config = dict(
    input='log_mel',
    targets=['instrument'],
    bias='all',
    qk_norm=False,
    parallel_block=False,
    inner_norm=False,
    drop_path=0.15,
    positions='conv',
    pooling='mean',
    init='torch_default',
    lr=0.0092,
    nesterov=True,
    ema_decay=0.995,
    batch_size=64,
    warmup_steps=680,
)
Rows from block 2 of a small sound classifier, named by matrix and row number. Rows with one number belong to one neuron. Each number is 500 + 40 x the weight over its row's rms, rounded and kept within 0 to 999. All counts start at 0. Numbers have three digits each.
After each neuron's rows are labels from the 100 clips, of 14976, where the neuron reaches its highest value: "top examples" is what is common among them. Only what is clearly more common there than usual is listed. The data: synthesized solo parts of chorales (CocoChorales). In brackets: how many of the 100.
# fc1: MLP up (model.blocks.2.mlp.fc1.weight, 1024x256), inputs 0-255
# fc2: MLP down (model.blocks.2.mlp.fc2.weight, 256x1024, transposed), outputs 0-255

fc1.587:537585520511546559579541449492468535478446542532444535478472508500487479451432534495489505490553531521503480479454456524516461490497437523438482533393494533481434551553417456551417478539491495460501488480445455445532507439458451488450487548507443478550511441505428467529550512501414417536544497494562501503418499526512509520477488448525477420503471501574511453467536506419496448453525473485486490532466501454606492493541514490499532536470513476528530507463477443527523478565437558496528516437460517550531459494574508510489447445451516462567479457545506535491494512536561478436519456520525481488464609500496525527479503553502464476465552472494492501476455512504470466551506473497559553544504522496503397499458440525559492581410504491464461532439502452482536438447489518
fc2.587:521486477464481538507565426569470523488493493457543485514455498504479508496421457425459502496530479539548514497463509463466529452464435537485441445520466561446463574465511564514489545513492530462556496497500522466496527446515445562491521481528470524509505454487444432499495518433395463503540562465454444488436477606557524514496513489451439484550543485463435510490544473466453449542529497516441507510523489483491489531546475475481506540585551381516533413449413495512489585462504493404487471516484535546536476518528572493501473496475524453538546568509540495498549464532585488431555505562523457499503527494517514526522493519542485494471498460468465406503464491541580485590562460472505495535492466548434508492485451535486565442466487508520503484442524522444487499423437521
top examples: double bass (100); note B3 (43); note C4 (39)

fc1.403:564494551519521499452425441548510463515540500558460501504480547466491505497459572455516551458475478448458526549481506489502517478501527446413467449539432435519497466514500531560471568491532556512433469489466563467501440507519521467420441526539490477537499442479412569521515526625455501479514549395513507524526458461489456453540547527498537457431546478462555488432526464486547466476527496466447502582478575450531480428488471435473537516531504503536532379512495449465538505502543535508538525486433508496499427545430484428510450436515495511463513431553478426472497498514508482506556521457501478480534488513516505522496480506526548513482507497468577541561469547527457484488506562484501498499552453522459375545464547463520496502504508537505510474485537455486446558512498564
fc2.403:515500542489528476487523449532508522544477410537462555553547431417455423472536496496515510515494448563448501511450509470470508558505431523525551473485498470537539482505435501459506507447511433501474454426441495441599481444578493454469486539512475571480510484503466475577512577426519486482490485472510461478466451508502528563545507435519408527488510474508534505489490544527591496476566534455498531528522473516488488518546570470510530466508490460487508507600533450496573522541488424549440573507485492459495474425488548492512502494497402510465457481509522597535549531511444514511461425451547477497500475500513498539454524505512553542517440526552488500491558601481512444537439447519436469468459484473471541525500537534475506472454434457516507513496497631473481548515529497
top examples: horn (46); note A#4 (29); saxophone (27); instrument: bassoon (25)

fc1.160:455424524564497584475445484497496536494491537445437446454487477420464482462555538537514450513535511417562413480481458435475543499534486489513523466521450453492480589506466539542491505477531541519500438512535562508587548457525469513485494551557491518470545534465488509485470494535540494524490448593558484441497491440470466510531458541517506556531505517521482528540428527517483470463459485528440552546425399534501559482534515481486441519423588546579482465527512528458489455461512501460444462586481529543470520425610509498510509566446544524439501542442482534536573476445550529518541509473431490533520578484464534473450465512506448528490490493488471437496489495489463497472539553538491475477474502487470547506555585471492538429512539523483442502447464514495532507492542478
fc2.160:555552508461524570415536507483512537518450503443481512509537499455516506524477476513465486514515460597508509499525557572442432518522431502458476506479489517450456524482515470483489381456550451491539537556541496500515602475492474476533447548563553483504501501486531518494432543492526580467480497559559483564480493496622563467497529558551462455520542478514506510548511471513471533538574569486483429435521512427469522473532491462523496481495497502486534519585558568561530487433488446528498542511453524490485477546493447480500522460527528532506572476533517535444490520532454584536525545476443454468467496559516472553523512550498503529538477518474592528513597418478431548631513503502503514512480515496471475503509525545530480519462515543429451514485557526516513461515434535
top examples: tuba (92); note D4 (43)

fc1.709:524546465510502537506574481501529477539420485481565524543526528405503557528485505496486494512515558543494428546507509479503563454510484496498511519454547473511520550470511453474521482595484533529497449488509552521465483541482454524487480567428559481481452512538476509479511466485449513446525454503565451517498469527480565389553507462563496517398545483477485506568474490556466524476493476448495541520421448454496530513472570494525421465509526545475618507570443530567523449502507477491490478578545555557428548446535475484474501534539415512479524453534559530509517476509431563423524501446486407466516516445480493491499493470521507525510534528479581488547493502531536536525581459480537486527475545409477423474525440488476532564458484474454538499499484444477446517527555453
fc2.709:488492516472439521538504506520505519484550489438552406479574539501595539537525520555447555587554405487486486477495556480594449577462495487500462501556536499488463553470546481486466530516516444499558484499468456458524549427439454479484533499524499565518470503406500426461511500500511445500489559500509486458547484462441550522461535609505487522502480562536488508500467516444508547508464479592486510582463527526551486489446471510537463475452521494542532502508585476513499476507484476514520487518443453512462502482528500500482543446487518497455461459491513487487540420399516516537540465538563504512487523424604452537537468431475520485529519437537455527478471452458511474524460510480460496481466518418521494468451435433538519575508494488391500545456522523458521515509543429
top examples: viola (82); note C4 (36); note D#4 (28)

fc1.335:429379503520511445545589433483493572500464478510477504486509497486555524483473479518485550531534473484495509504494495540477518530492474552417579484522586471460502520534534481483518447466561530455519487473529523423494495491406482535517503574448484491508486489528472508567468537434531558453508476497477530520523507528532479507496558391493575405500503464485584538508562464513524448464498477514460452534457492484516502503485455473484533447422511524489492459528503525496564492496539477444461524564468536498437482500520527447522441487435526511580511506480479580471472449501416557502450451433525454487484487478509514563524433473517447479445517520450429467526514440547525571448479475444512537484389472473465479557523522572509527492525483499412491444501576482524485574547471543
fc2.335:509401442483484504563532450446542498510551463587513451478480547557488528542493535558487469582543509489448463543540509486530418479490506567467518522565448425532521494505501511492521486481487500450551511399508574507494572452569551571555513457504529524495467555483532522511519532537486528480508515487487488507509480494557469448480446481489543471513541463400518513458529521460485503598514470466516471512525534484536497527469527503530492500594509534542529521556505518489513543577469461483454439503515513548568443478439551466565481459583503623532551541549493427497476535512419506531472532513538502494538565486514514528450489443560475450506526489461524423536535551545451509516549531496473431491537452475555438458476493547461530479542483476491428437519574480489568527524488471
top examples: tuba (68); note A3 (36); clarinet (32)

fc1.428:514451541488518542538557549416541484565460466545534477527583461512361493499512561410504503496507484542512521460439506550574464506488477556455533482496496451529477511495526512519510547482517500490486473534610509403487519526574464544455513463449534540500461499527476491432549500438471475463526446463502510526521482504472520497526444486459436516423526476507571551532460510450531511496541519504487537428494489426402472476493517517460465493541476539497473527566452528498542518557435540493513540462459483485453555508391448536433475467525498472485471574515468471494460497468512486567544480451506486465499448587544489414509473488546500501445539491503495596525443526514585508402513488538538472496472523483516440549454559468482551500532468485503488433506514468468487459468500444
fc2.428:489487506393469457428603468458479528512560535480409499458517464393558529480491477508531520519464448529431427537476514512496491464599460494499430469498559440522466497575446549467490512492536475502453546398522470498448489529501490536569485516477480535493518481535469474577511533517491533556524400487553497585525524555489496495487507567492499522509501492551507557501512464432577499526573485468512489443506556524524499509517531543406508567452500526494440574489435462540528550458484516446546495492512496505533538525506526516487496516501473435538540476446507477553510510537533514537481457471444521488527543566545445437449523445434507535454469534520421484565516511499572505494519499432586534504524414486411481497516509490517522520528474528499483433492513543542481481517525558
top examples: violin (95); note C#5 (73); note C5 (45)

fc1.42:450631420494539532438423483475467513511465461510438445509524495480431448582545542495510499481489418485492488486430529541494460471572416418535500493465546524480455528543555526491488489511529461478463536553534554500536527442435533457473556459483565487487503503582477511463483463464473513518472432508540479486499484484462486582475511467545479528555554439446503500577477472493481446514491479475468557503497482492538576516468522554489555461500508473488513416577543560507508478497547541445465499484489515506487467502596490473486442526513435505489464539511521454511520506481451482577471552570503455596454516526520491485457466434497502462467459473508526511521473442505452527510449443501536486499488523554531501497505547547532453477605432459457536492567527513563459519410455443
fc2.42:445462501518496550560514439566460527466509504447521505528469512523444438498565519433583513516528489454550546514524479472543494503438524474566490503522494550421476532491596491508538436547510498496465465440527489525485494449495511535496539579542508503521483532460530515466532507490528465446440423476472516540543489524564507452410482415567472550432458447533477512526494511525559418493492497443468541479545551550502456539519490492479483496549540546520463476455472556538555523456451477497493458586466515562449444467445474512527526550500470505542458464563453550472538507540461494504516523550412504470530543501472506528518541513472546453570517543528524459515527512477534450582516460517472549501464485585397471504524487481552498517528466540503422451473457448571403560505452553
top examples: tuba (55); flute (26)

fc1.616:575552502480490459447512513436491511422441540495513474566501496450539487510509549507502455533450532539392463461504481518497552492548515449590490429464478482476575503497484527473553511553481520493539516505437463516541511548499520560466495500457533543515489483517465563449502563559480488527503546470545438432477501574459487440482505535518498552490550435544477468460524526567557503571493450587470540452458485477539431526421571504515445493462571552526523408540555440478475556515467467545424441591465515513480521549482509476496531542482491458455605531453511513483483502553474496526500531480525521483450484531463507508420505490500496499480565516520567474486503413424524518447374488538507508466503510520526495556486535481507520511572515497476501580482495476482495510431551498
fc2.616:546568420465544477534455497516490541511487479544481508469511470444457540473540496524499443476489469557462410512513517526483522526516535525498486439553455459466466500492479478524449582507518511507496470482532509573498514488469546504478526569494508492529487412513550508555568490448511406502507502544538460534473527466502487369462421499513537470558426526532377528508467589520496447419576509475531499518480522515504545514563545471462567595521500464565497449448530531453497493483456479455454480482553478479423466453510565527525513427487508538607478485592414491472500553579540488521470538527550512473509483473502481502501519529505465472443520491511486465542501467412485553425503538461525488508481454492531514516532507506556515636477534548492467477474518516520516508507507526
top examples: horn (65); clarinet (34); note A4 (32); note F#4 (25)

fc1.273:504504452496567520478535542503488460509569473482501509507443489471459461537459510477462454534457424491465492501453556465515453539471473557448451538506589468525487466462491475432512523501441490464507488527468463529511394530539533450534480539469488503483482496502472476460508477636462513504448507526488446544554475508529503509541524443510521526466506518454531508513528447479464521420532508492492525521519500480467522469399558473427542504537523549553506500449447523500426488531505472512493485457525565507480508526493486544487518391457494466566550527496501416532412500560542562495494554464486533490599451537477607496491525483515478531428516515497538499441487438563468500558452482494485431451528585532552429490468513508582478493421473494449509430486549478425526428571505551
fc2.273:462508462498464486532472486483520458540477494519539504549437587548511541465491486528472563455433424467447480486483491512492548465547491514514543489539561482527555515529458532546493454480529472457447444430628484561463536528514477540454477455519453446464510552504551551478546475495591500496524498481461452529554452471489490501482578514464527429489520561506505483462518549512484504472463472553519536517457528386449462480497485524442444501433497518501549473504562546539503508558506481511442535463557421562471447539507567482418463476483470561453471543457468533512466524480489397465586535526465563514486549449495424470494466554510553441523500448500517540495488485430517527486442470506568531488493521490515476478481459449489468512471416470458489506473451536479526481528621555
top examples: horn (94); note C5 (38); note G4 (26)

fc1.399:485480478480464594557458517500581464443564487433548509523526550529491535487462433500454484474542504421491517452546565537531478575535512501554501538490532572501540454435480519523515530422502579492450565483509425517541494443534542438432546513477504534466426459531567503507529467533562505505516437547472530503496493535469483533443497469485517533513517501478499456510484474506487506492562500466497498401510505514548466512516448419505479502475516495494454431539452374509453544555475531470554509575492499594476542460502518508475459483469473465434559537383577540469467534473534492504392453592519511495473529531499520517438454539522559515490465507488520537466484527473523470565510473479504573451519475540512495481529483526513544506453526530469517609475484473481470481473549470
fc2.399:558435559493480413546511558525503530472455561470540505476409459537505550464465541511550510524494468484477563490514509568524462516549456456472495548496502524500504514529511532585555520552518568470561537468518491492509487473536532564543471548511514546478409521534500535515577530454513537390506518501541512457559487579450483461406526508478594500533456568519571433504505485571488523458540501570543479508512450483583484575465512479472496583468489506524519500458521466445474483601439522513465451515554482401466463503516492495492462534457522556447540546487531586505527530510512533561508479492523472442431476500449489515505475501463483476507512485495480560505508473497493484500520515491520495452434485500542495511529494500464494458557477487489599524416384523481515468528575555
top examples: violin (100); note C#5 (32); note D#5 (31); note F5 (29)

fc1.398:497514539528511536510609504485472497515443514528537532452501530480483469538493544458636442538427521533489481498513464467565534430522488524532563453528556477497539527527427487453548559487547462505528453477473501491515536460496568481478492459480489542573480514536496505437512536565440601516522475510534578413587532517470514495465500525460467487499566452512525507460490454466533428573492451470543504600543488502535496515514562518556507507440523455603481538541540494523515513497474522504478513561442515490502514530472488466444504439498468468525517462507491539571422485487502544502564492494476546502505447476432545452503563487497472553540534452502453547479474516493512468437479471531541547561531532545511469523506485509550583520591501547483501551438556480539394539547550516
fc2.398:560465453506548543519551478541543470570459534508539526572472465468540498531568571484578525538454518513532503483506530454496516497572425441529525534504495553520607522469489539487584520559508449596514480540485499511507508512522480508534490473502411476509490485479530579487466518483534449506477486493481471583553547542507525491548518514550514520545526484469550518430488515506555481580466568490545474558499540585495475453463599495527514479487526502527468442421565453542507552510444505508484556571461523481514526550511550455496479442501458511452603461542504527527485480475536506505488549464451523522551479536481484501558539598508529572555492499526516509468531561477464509482514423560540481487506499578467463607461486520440524541557416455563484510536496491511522456521543486
top examples: horn (100); note F#4 (29)

fc1.635:515479492491440614525504483493473567491554491465485546508507525509509528525509466418529488466509439489584490522529501519546396480500612504534508530469469460447516525540504548469514453544526512577398487563456554538512531490502480454490424543549534495557434541514470546381519525450525491544526498496462512545465510527514510544450442484533492471469458542522515473475551505483492475491471502524455486512484513478444447442459513502526501486553497554507596481485525559513540484449545497505514484438476463576500486524443457510561559507521400448563547544503552489558453497518435579479485451501576493527544480527483521445499566553485474463477454550487550434600488549558545487453549485437507504475520507518495451456523463553458527464512501532538547472531445481477475485502587506
fc2.635:498485511561512486471520518467423515442485471428497578581526511498544568526495486506436454500500546518507543570528470523534406480444466475493527480454471527515469469517507503580526445473500511459506493436536440533551467537515494533506551532503432514503460554406476531504446464573454443496531529557489521502510500476495414484510495495497561470526506461577509489444486492546530501523510465565551477515479466506476505520526606534482458468471531447509407517504529451455551505462498429482510518539539454518514499433508410443477537470494530546488557515509444532518481468506523584516518574508585481566533512532552530530502568514475514434469477576506540507492475541556572509423454483516465523517494544590527554478484545518533484563503471605470507456535564515503484488573457587
top examples: viola (100); note G4 (40); note A#4 (34); note G#4 (31)

fc1.483:514517537512472509501467496466650455473541562476492426449429507489477565506496485495486566471460468471487573549487462533528522496583493473473492497492466452443502452423474511547515504500500481532536491519508490548470502497579534449508490492498465501459474455554573537467652499506462479489485493448478562492473398456492480473481540496422536524559521442535446491436492499546531522498567507493545534443460514510475534547443531495513490517508505530512546461506441460439521481542526500514501508507463586495410458519506558521489473506442523480426424550554465493506579495480460545500496528467529503485427439510491495556501493463455511533469517511501473476573488457472520474500529489415440521458451458500539541499534451492570534469490564409572565494455508472432546537457568519
fc2.483:384455559550460554510452450577445486488498532472466502458536541433585520482466494481469473509458503542392541424513554459476535453477513485496472469497525501466487522500455540485466493455516528511474484510569450555576511454503552464528475477486536530545368538502574533513549504512528562543495533427523509508461490521527530523492503458538535474479479580533514511490501546588557499452546474530459480489553491534445494568488473449468512548419517578490434521502421477452526551437459521491491506482512473517469492462486480447489504523500457567509523540530459496485514510509537480496443546577527502426476504501518463581587442491430443520480445523512449558556502485553523499520505469516476516434586527542506546435467466432509491533483492438522510510501489535531560486532569449
top examples: violin (100); note G5 (43); note A#4 (31)

fc1.60:473500505510495546487571519488519517434579513427631432535463500543524547482538545508500483509526480486507420548466522489502472554572485488461510532518551537502456519480606499482481416472530543526544376522481457585461429539528520487491464508534570503564524472493499430427488478460508489500485485471503461462434457590495473508498544502524562528546494435531538455448567460471470539459501547473530543509458555535393522569511561421491418490483509514627500548507501471547575541536512492444516469538491501475479483501468497536557528498447511487545503424487574521510462396516476528455505479470470509514483481488509473522476484502474494521532480517498457482547486509494480483545461520577506505515542453546540482479522540516498564512526536528558514552506561508532531503522423477
fc2.60:534487430512463550486519503525546535491475575508550485470491429532435534463476526473483510466513520586536572531515549554472458556564562540506440531512509519458507506426404484523517526476559531538520518528494462521497488530403452490514473564449523457460505431486502558551519484499440549494527392489490503493542480513477536452495508517437505560537485437507520491462473538557643552469524482558525574522535499507456527497527495475525467529527469513492404458476522474548452508534528427406537522493486492429524502519492446449508501511457541497520515461596484560531524503480516529476529511456520590483507498523526514477581549518532519484411519511533530511454476501507533532451508433493539478483501516483516480521490395503490386481563460519473565523456560462507494572483461528
top examples: horn (99); note B4 (41); note A4 (34); note G#4 (34)

fc1.625:575467492524465457530533451498527544501596493481564502547457491518560513451498477586491530507475562519492467446493489513526518528541510471540533516532546527564510510530482534477559494389493493506498487480493474536493486496503588491519473527539488476525494523497489548495505457497434474478463482454478473489495517501499458520477468445527536568497533444475479486536588501483556470490522471548535482452446512473504605546575509511561427470547477455426462482541531448563551632413460512520410570481508441465472531506515536438426450524491460549477440502503475497487572443443443480470444492454465513510469453477534480500565452501430548480462454539493500476503495485477458441456426498580466460479536578475471484421451527443521504537460483448473469508509530463563441517439486452
fc2.625:563545450464527529539491512463527486459541550489557541511541557470490527523475537422452500538418428507497510563531455536421492462456546479542533506511533459465509536545507477492535437537474525456480528501515547514483501483448539506545505522447439490514489520520473486471399509491511555483523502477469498439610472511481497424444545519559493432510545516398456483473449534538474489523536524504483422481528556558440465478561542520456445499477524521526521485518523533434473543469436540480482495557418441548473485487582466584481436502562488479535539465523539421426489524543549489548462560462487469543463524560472474434479483510483530507445469540454439507443491486492553516536493548482454511498451579430523493456512483552485575455505432538488440459552459544506475485437528527
top examples: tuba (80); note B3 (33); note D#4 (31); note C4 (27)

fc1.755:527504497481527496507530561434531448521537476487492542498514562554492515540561531447461447491450497505583539502458449523489590545544482569536470534412472537497494544473543497520542530535499498484433507534511577461496519533555450493485511485581462454457445469409462519516499506487429528456531489525510469488493425479491549462513490564551516506575552497428488496536470499454440515524497472449443532490479444469459497511505433521442523551561586536463535481484475464532535407467458516505448513576527528466519577518539459429506502497507477519516430445469476530442512546506524489539474481534550539563530489489491433419515452556506509527461510473465524511549461472516548544502435479438443485460425540427444541536555490535522578494429539548438477528457435488521495528500466573
fc2.755:512490410536508577527482465513564531531493532495514542469544465494432543494529548526470538504422551558459474441509493530545451535564582502511413499461525568497510540467494579472546572505506470503481462534483554484490571421504522518533475495517499517585518545444556559451522531496493521470571492553570538463518444492462483486528482495520479530505525568532475510518559428483516478458508429563532585407520465509512489486551531534551453485471413527501522480556555455496422527483480511492480505495440386425537490514457480473569434504504520466476473484442515466461480494471438490565505486526494544471461484521522477526499526503493483469511476546498511468443442514499446586552512474517502549495498493504530521517506466564417446491517529449503604559472431517439510422507550481
top examples: double bass (92); note A#3 (38); note C4 (35)

fc1.181:411549470469523514478492442494484432514471460512448510458500498505526557457511425537515504499443541501525475577488420519584509575509515515424452481426479484471454541485536539533553517488506506477445521560501488499491454475482443567468484533585494499529579472503455473485446523452468505492392448487460476559442524506561551535460456504478390495528516526502520468500451479485456557523445458620596491503464525493537528544507506517469489451552528582544452496532527484562478548484518463474438466574490537473480486446531509533520467492457507443446548450531493464540457518462496469450525456549577497495565554421529517506479536476453474460437432532475474490479551500518518471522534486464512504447520513478491466478553515432528575429480532528528584471487522501461482461450515471
fc2.181:453447510530446551509536499483425490461486433480457541461498440505512580475512517446512520471548473528505542424539498495431580545450425450541459478477533480441532556513522416596501516537472487467529497450601450470524519577480506508555511514513470494541544570542462512505492489535459513555478473526507510514539497498542553493547472516475509390489497557487592514449491490433481466501517512466541494446518526506474492458502470497478525479487497419480546591567471525512459587533486493516498510482426523477522560434502464543535503580506474516438486526424529554477526410444548446498494459516566433489530484523500443576484454536503503542561577458508477536476477477509519460475501521431522494559480483463560480477434515479495608514504482453501498556497535507492484515572445466
top examples: double bass (81); note A#3 (40); note C4 (32)

fc1.326:556498492483533499493393542486550574553499499447453533476437483493460533507443585478446486433485604496441486491540513440525429495514449470533535551519477509518545519477509545485469485558453480528537544508489500540459570538481510493522548571508438495486503512502490550493463517496486554440470497538386508544486525424531502471481464491476420439482496519520584479487526476463478541485476455455555625496504573511456559494481503444485571489531462460442526506472518537503453506491485514461475513421536473489507442509515482411520450529540487532491540460519478546482466508567490511542432473569542451489499521495490410451560575461468496527469457509470513462563532483451504512496476441491486541555509444529517478588536503460428538487462450546498454477510579577558467501491496442
fc2.326:479492552512542530413519468474515490496485498484428564534474523518499534469564505557431509434483557535470505401437502602517472509521447438499496490527581512524529524484452523402498493583503529477445542477570531535543488535426480445528602507496490491511463455498443505587547494480443468563522494492506510528520461552494523499497504429508464472564457504465519560526574476467549501489564501525488492470471477498514515567531466533491551509511627495571504562413559524513473543468535462489524528552540503526556498461456481491503484550396502536471508496432441483523491416433481490558515465470471558555503462549516421470546465492508479407503542529468517474457540526484493510557502480495465484517494450491510516438534454450449500487515539528514458472437551526538525533524538464
top examples: viola (99); note C5 (43); note C#5 (28); note B4 (27)

fc1.581:522502513495498500445501507504510471546568543494488492509420544525513532470527512491482536529447470446581549499435488505485552506487541448517530465498493485504585518440498544451496473615460482446569462493516461486463461448493449507511452465529523551552424491460502439458427500478499489563500499507536536545464490452489489502448526517472471507456421563461524567581494509475457506463529501488506467523559504507511510539442453458507467471543541421551490512514534429502387446461476520473517478597579442445479489483576492526484546567509507489544526519456509489489515542450523503500516440538462449555475449479448505514508494490474588468542492485440515568541492453488478412480443495527588513491494435579544503562488561460465500508509456571484478500540473473428492441568566580
fc2.581:548481466520465500569517500482577554546467520495466507551493543541546545495505480486417507504516472489573564558518489488535561528520556522516469461515548469496505475509478480533489499460491576499537492557480523486524443549556489477552560489512478519514422619506428457546464523478480455485521506518476515429483480387548461550527522513500414460497496564474482527454499546528468423492484481539598534587484492423486481549492409462474545557463467546497397573542443497546519469529457456470562480522515515493454513445513463472519547532504517574507504468460492529499403505512548452517493388519461520433462505492489537514508487494503492428455527537482563550436536524439475457493502557521553543525519525526504513484533487594549499505479510557475551478474474422495490481506445501
top examples: horn (54); oboe (38); note A4 (37); note A#4 (30)

fc1.617:472481492565505469495474473466551482505544618494495484475499568476473507461499472596482464553489506503496486451547527456485505552494487465480533530535505517525519535543501487447470491550483545525474573470448502504460444480512488472461512492478533493473466522515460477479477423556495391428473450488514548415492485499455477517495502453499530483484472485515523436525487464494408459486535454490423560489452470497502439524568489388591448452524448462487545442480534557501530519422522510504518523556525541497530457517483542452552564476556558449517543489602459530504501522492508589415519541474525448583466496509516500499465521532511504474469516552420504498477518462540587543517379479476464531481524593613436481505468542534503487509462508446546473487511478514550487471472512537
fc2.617:465562500539442534547536514464539503492538482523494541469494474531460529531483489581464488469538528546456475481486438486476514507491467490564504524521490542520450407477436540438462502494446492502556462512469529479512555471427495512537480446447477447504506464582442528476519529458448436502502497548537483501464437524413503465466518542415559476517566479508515521390500506540415503545592514599504517415504528532457508584422482497555557502519520469489512523468575450513544450452524452480535502456529531523472496494496441520499475421456501513495587541440540503449510481556519497573495508471519494537476576473575519457507561531519518482518566491532548516500522476477448519493524536469527469567498525579423515519525528501410440479535550505551483592427467535502500494516505469
top examples: tuba (52); note D4 (35); saxophone (28); note B3 (26)

fc1.9:504558488564511521468546513462533517519472489497536463490494469479479490471464546570509476458494495546405510503524412506464518488526558512504476485529465460520473459416505547481488513487552615480508407497491523494551519492479468474493503485522537500468465474520459489441464485589489515419547480496482512541518507487489551492478470444565485569506508519473539521548599471514478506438533639518473494482500463412525556467578495491424487405459550487478452472553548513542546439492536468505514445447513486488437509603524507465509533514558562466525564520510490450514529587488496508467471501550526556416458502467473592425559507488519492486566425474485502489541517433486538491512450520503533468476548573462488498526475528578539507598457460509463486512476440485453528504522534487
fc2.9:477535459545527556476470495608505460546446572581528519549510437541558493466529544491474492501396501504584474532450461484469529540474527577469489616498517473589476535529541515526453500509499510536473508438536432484578451511499500536520470550550511454437440509525455526489483530608487522464543532572496454511491465450457492547500549514523535481531499493553440487447519482522474419499432498503533528498499466570506457503496527410487473457499443466488451514457477513494505434482547482453475539525473521471531509466444507470471447491506497549485532512492498548408435553522496543467487483590532549493509473566580542567433581478500500550519535512437548509516454487528511507514516463515491584526463577509519491468470539476528504521470498491449426486469451470435566506538479487
top examples: tuba (92); note C4 (82); note A#3 (34)

fc1.183:542476566479462515454476472569434413548468479488503513488460504461447486452450456524521448534507482563507531513492476533542519553453489448545517482503420436435451518523534545536486497483520507457465496460467464539471466467440466468484474467609530563463517448534525515442546489443514496492453552448441452508522474493505493485508488518460473503479478504436394509483431491503538496538463498500462504539448479532503485537599585483453512501490427539576514503500497526518558482460536489456556542544519492482506511576544570531482506450444470429497424498434534547461513478563512506423509413508465508479470460539551524483535448512533531481487533513428479449559537505434530522530586532497453457416519466518479425489434499477516513535571508460509495427575515417518451512538537477
fc2.183:481483546508492468468429482460593487455480384488543475530428526492513493503497481536541457475537549560492529546490454457424465525512496488540564521460513552464470485472459500550503519515513511474525538528519526485479497520479508482487499480498472542478466541488467508513473528471508487461581491533523470620517482486509405499528553502485494509466431491554478511462465451460518519433459412504442442424555481396550478493539465467496471489537498515559535563447576498486448502461486508472579505493494487459468484429497509618518418468482471513534422577476581455518446458454513414472492450574494519457514542590474470600549535529505492445505487475442465477442515555571520486499550456496494506484513509493477486565546553541498511497482562482457453512458565528478546531480524514
top examples: violin (100); note D5 (59); note D#5 (39); note E5 (37)

fc1.319:504439516555491519485485503530545502522436479562522443466526477485430544492438530518482513523474512502482464507563558527492570517552513495588530477465502472444530487436462528513520479453506461488559486389533544527498546506480529481529532496432490489445539522482509464482543460508455505558533444459439472500469475528429502520510505427480528531474466462461519563502482555508480514499517463530481514544461542478447463490529563487415536476485497545540483481467456462502453567525449510465532512489489488502470518465469509481477561473542430440498461552477573604470503418469477487494495540531480480585510572443508500473413426633468557594536511521525499467571476410505470448528501486472431471501407513530447562537457557516506528531448476567484543478459485529481470564461502569
fc2.319:442491531548564504479490550579503509536531515479441509491529488559497479520554481445483497504560485490580553525535429521484463480481469518478507431540457488488501527484509466507539450485539509531461477494469528542466519565522519510443509431497439457464520471457472506505490480495442502466592481560542444508418549549463494457464577516440502497499510561480394598517484477481513558526467472490488525436504564507496428490468560542547413474499512514482589535526563554492505500517476473580501560464569405499446447486524476563466461498500557472527475435620471555498414577465491422514553518539521488477570482517463539468525420510457500478509495510464474457527475514510522523450497518517467441523509514500500439525462483511564516477528481609480550541454498450485511526512567504
top examples: violin (97); note D5 (42); note G5 (35); note F5 (28)

fc1.61:453459495496537534476514470484486549522503495540519526485488508489450437503482475490452541366472544515535467475508522520521491526455464475506486490557555510510521546568544477490462507543477407553477450583532484482514500524488478465437540480430417379501510495425474503545430437487510520558519555452523518427500454458514577504489536510480541494429506464563446507494526479450491468490488516465565549486499416490457555431438560508526550516489472493528544465485531501471490482550492523515475541483470435470489572515494474424448504458489443519505510503544547480494445532519469466495519582586569478467489478477537483436489485459467522507400466510461498480396495470444426521402556438534480454557460498514531512562514480437529541509496485503524436518449489406508478534515461511
fc2.61:494500467511433554501542573538476531458506467445394450557539413454447487523519461538467530513503482561500458530459454457520507500471477546508479529478463459561437436475432440479514452486478498537525448415464518496458435526441543485518485489513539543468470475470450524556504492484481480526469531490476575481509525499521527424495528438506487463482488546503437405511492471498506549432556445523454483600487480492412550462493471531475487480492541456519488545547462514575500476454556538488540513443463500464567506474519525505427466493568477457493516516455508509470499482538545545535425500472505518468541460477492587527523472581451528520449598521551607470496482470487462479451489528655530531494463433481497488463431476520483494525483503514446494524491451520522460511559495483
top examples: viola (99); note D4 (68); note D#4 (33)

fc1.308:452514574454540414499487541442421459404481531468504487462524527500535517524439552459505481490489469463582546555498475513471516469557456524502488480523512509534435530494589537420548470558567465477515425519535542465460480489458538431531446495489461465472545512507474511432444529525503541570497500508523444466567475499473513471469550488535480548500483519424473509505446520496514550533561430547496495568484517577500505499519538526522472523421472440542470502536425617448470534589528467505472499488517535504551567534499489468505505453516428477475501474480555514504492427462484427453504522556496483420487482491506541502514501532443455470448506520541557565534521487504496498535552483496525429518545485523463399558540442482563556498519522506488497595461542441477536463493434507
fc2.308:535530513540519454455468552437461529481548517446509478527438493541543542514503574493501477522496436523546491531492516483485488485472469508509497486475546522517549498510511485508495527485478521439508485476469529492462483493492509365520482470397522471528538532418530523470501469508465460574506513468419453594507535470490495457530567502547499528539470486526445506547562476533600568451550454494492541558479543468532471503479583468456509504557511484419541552494554560517428510469589531505523516524470526409470533557492523481518452471543538479477515440582459519628557440512525509502511465460422532460498487582546523521487492550497478446519400470547578539525464509580554456546484506550496552488538506514497563498475500536483556562550500461484522515427529548471529510503479510
top examples: horn (100); note F#4 (35); note G#4 (30); note G4 (26)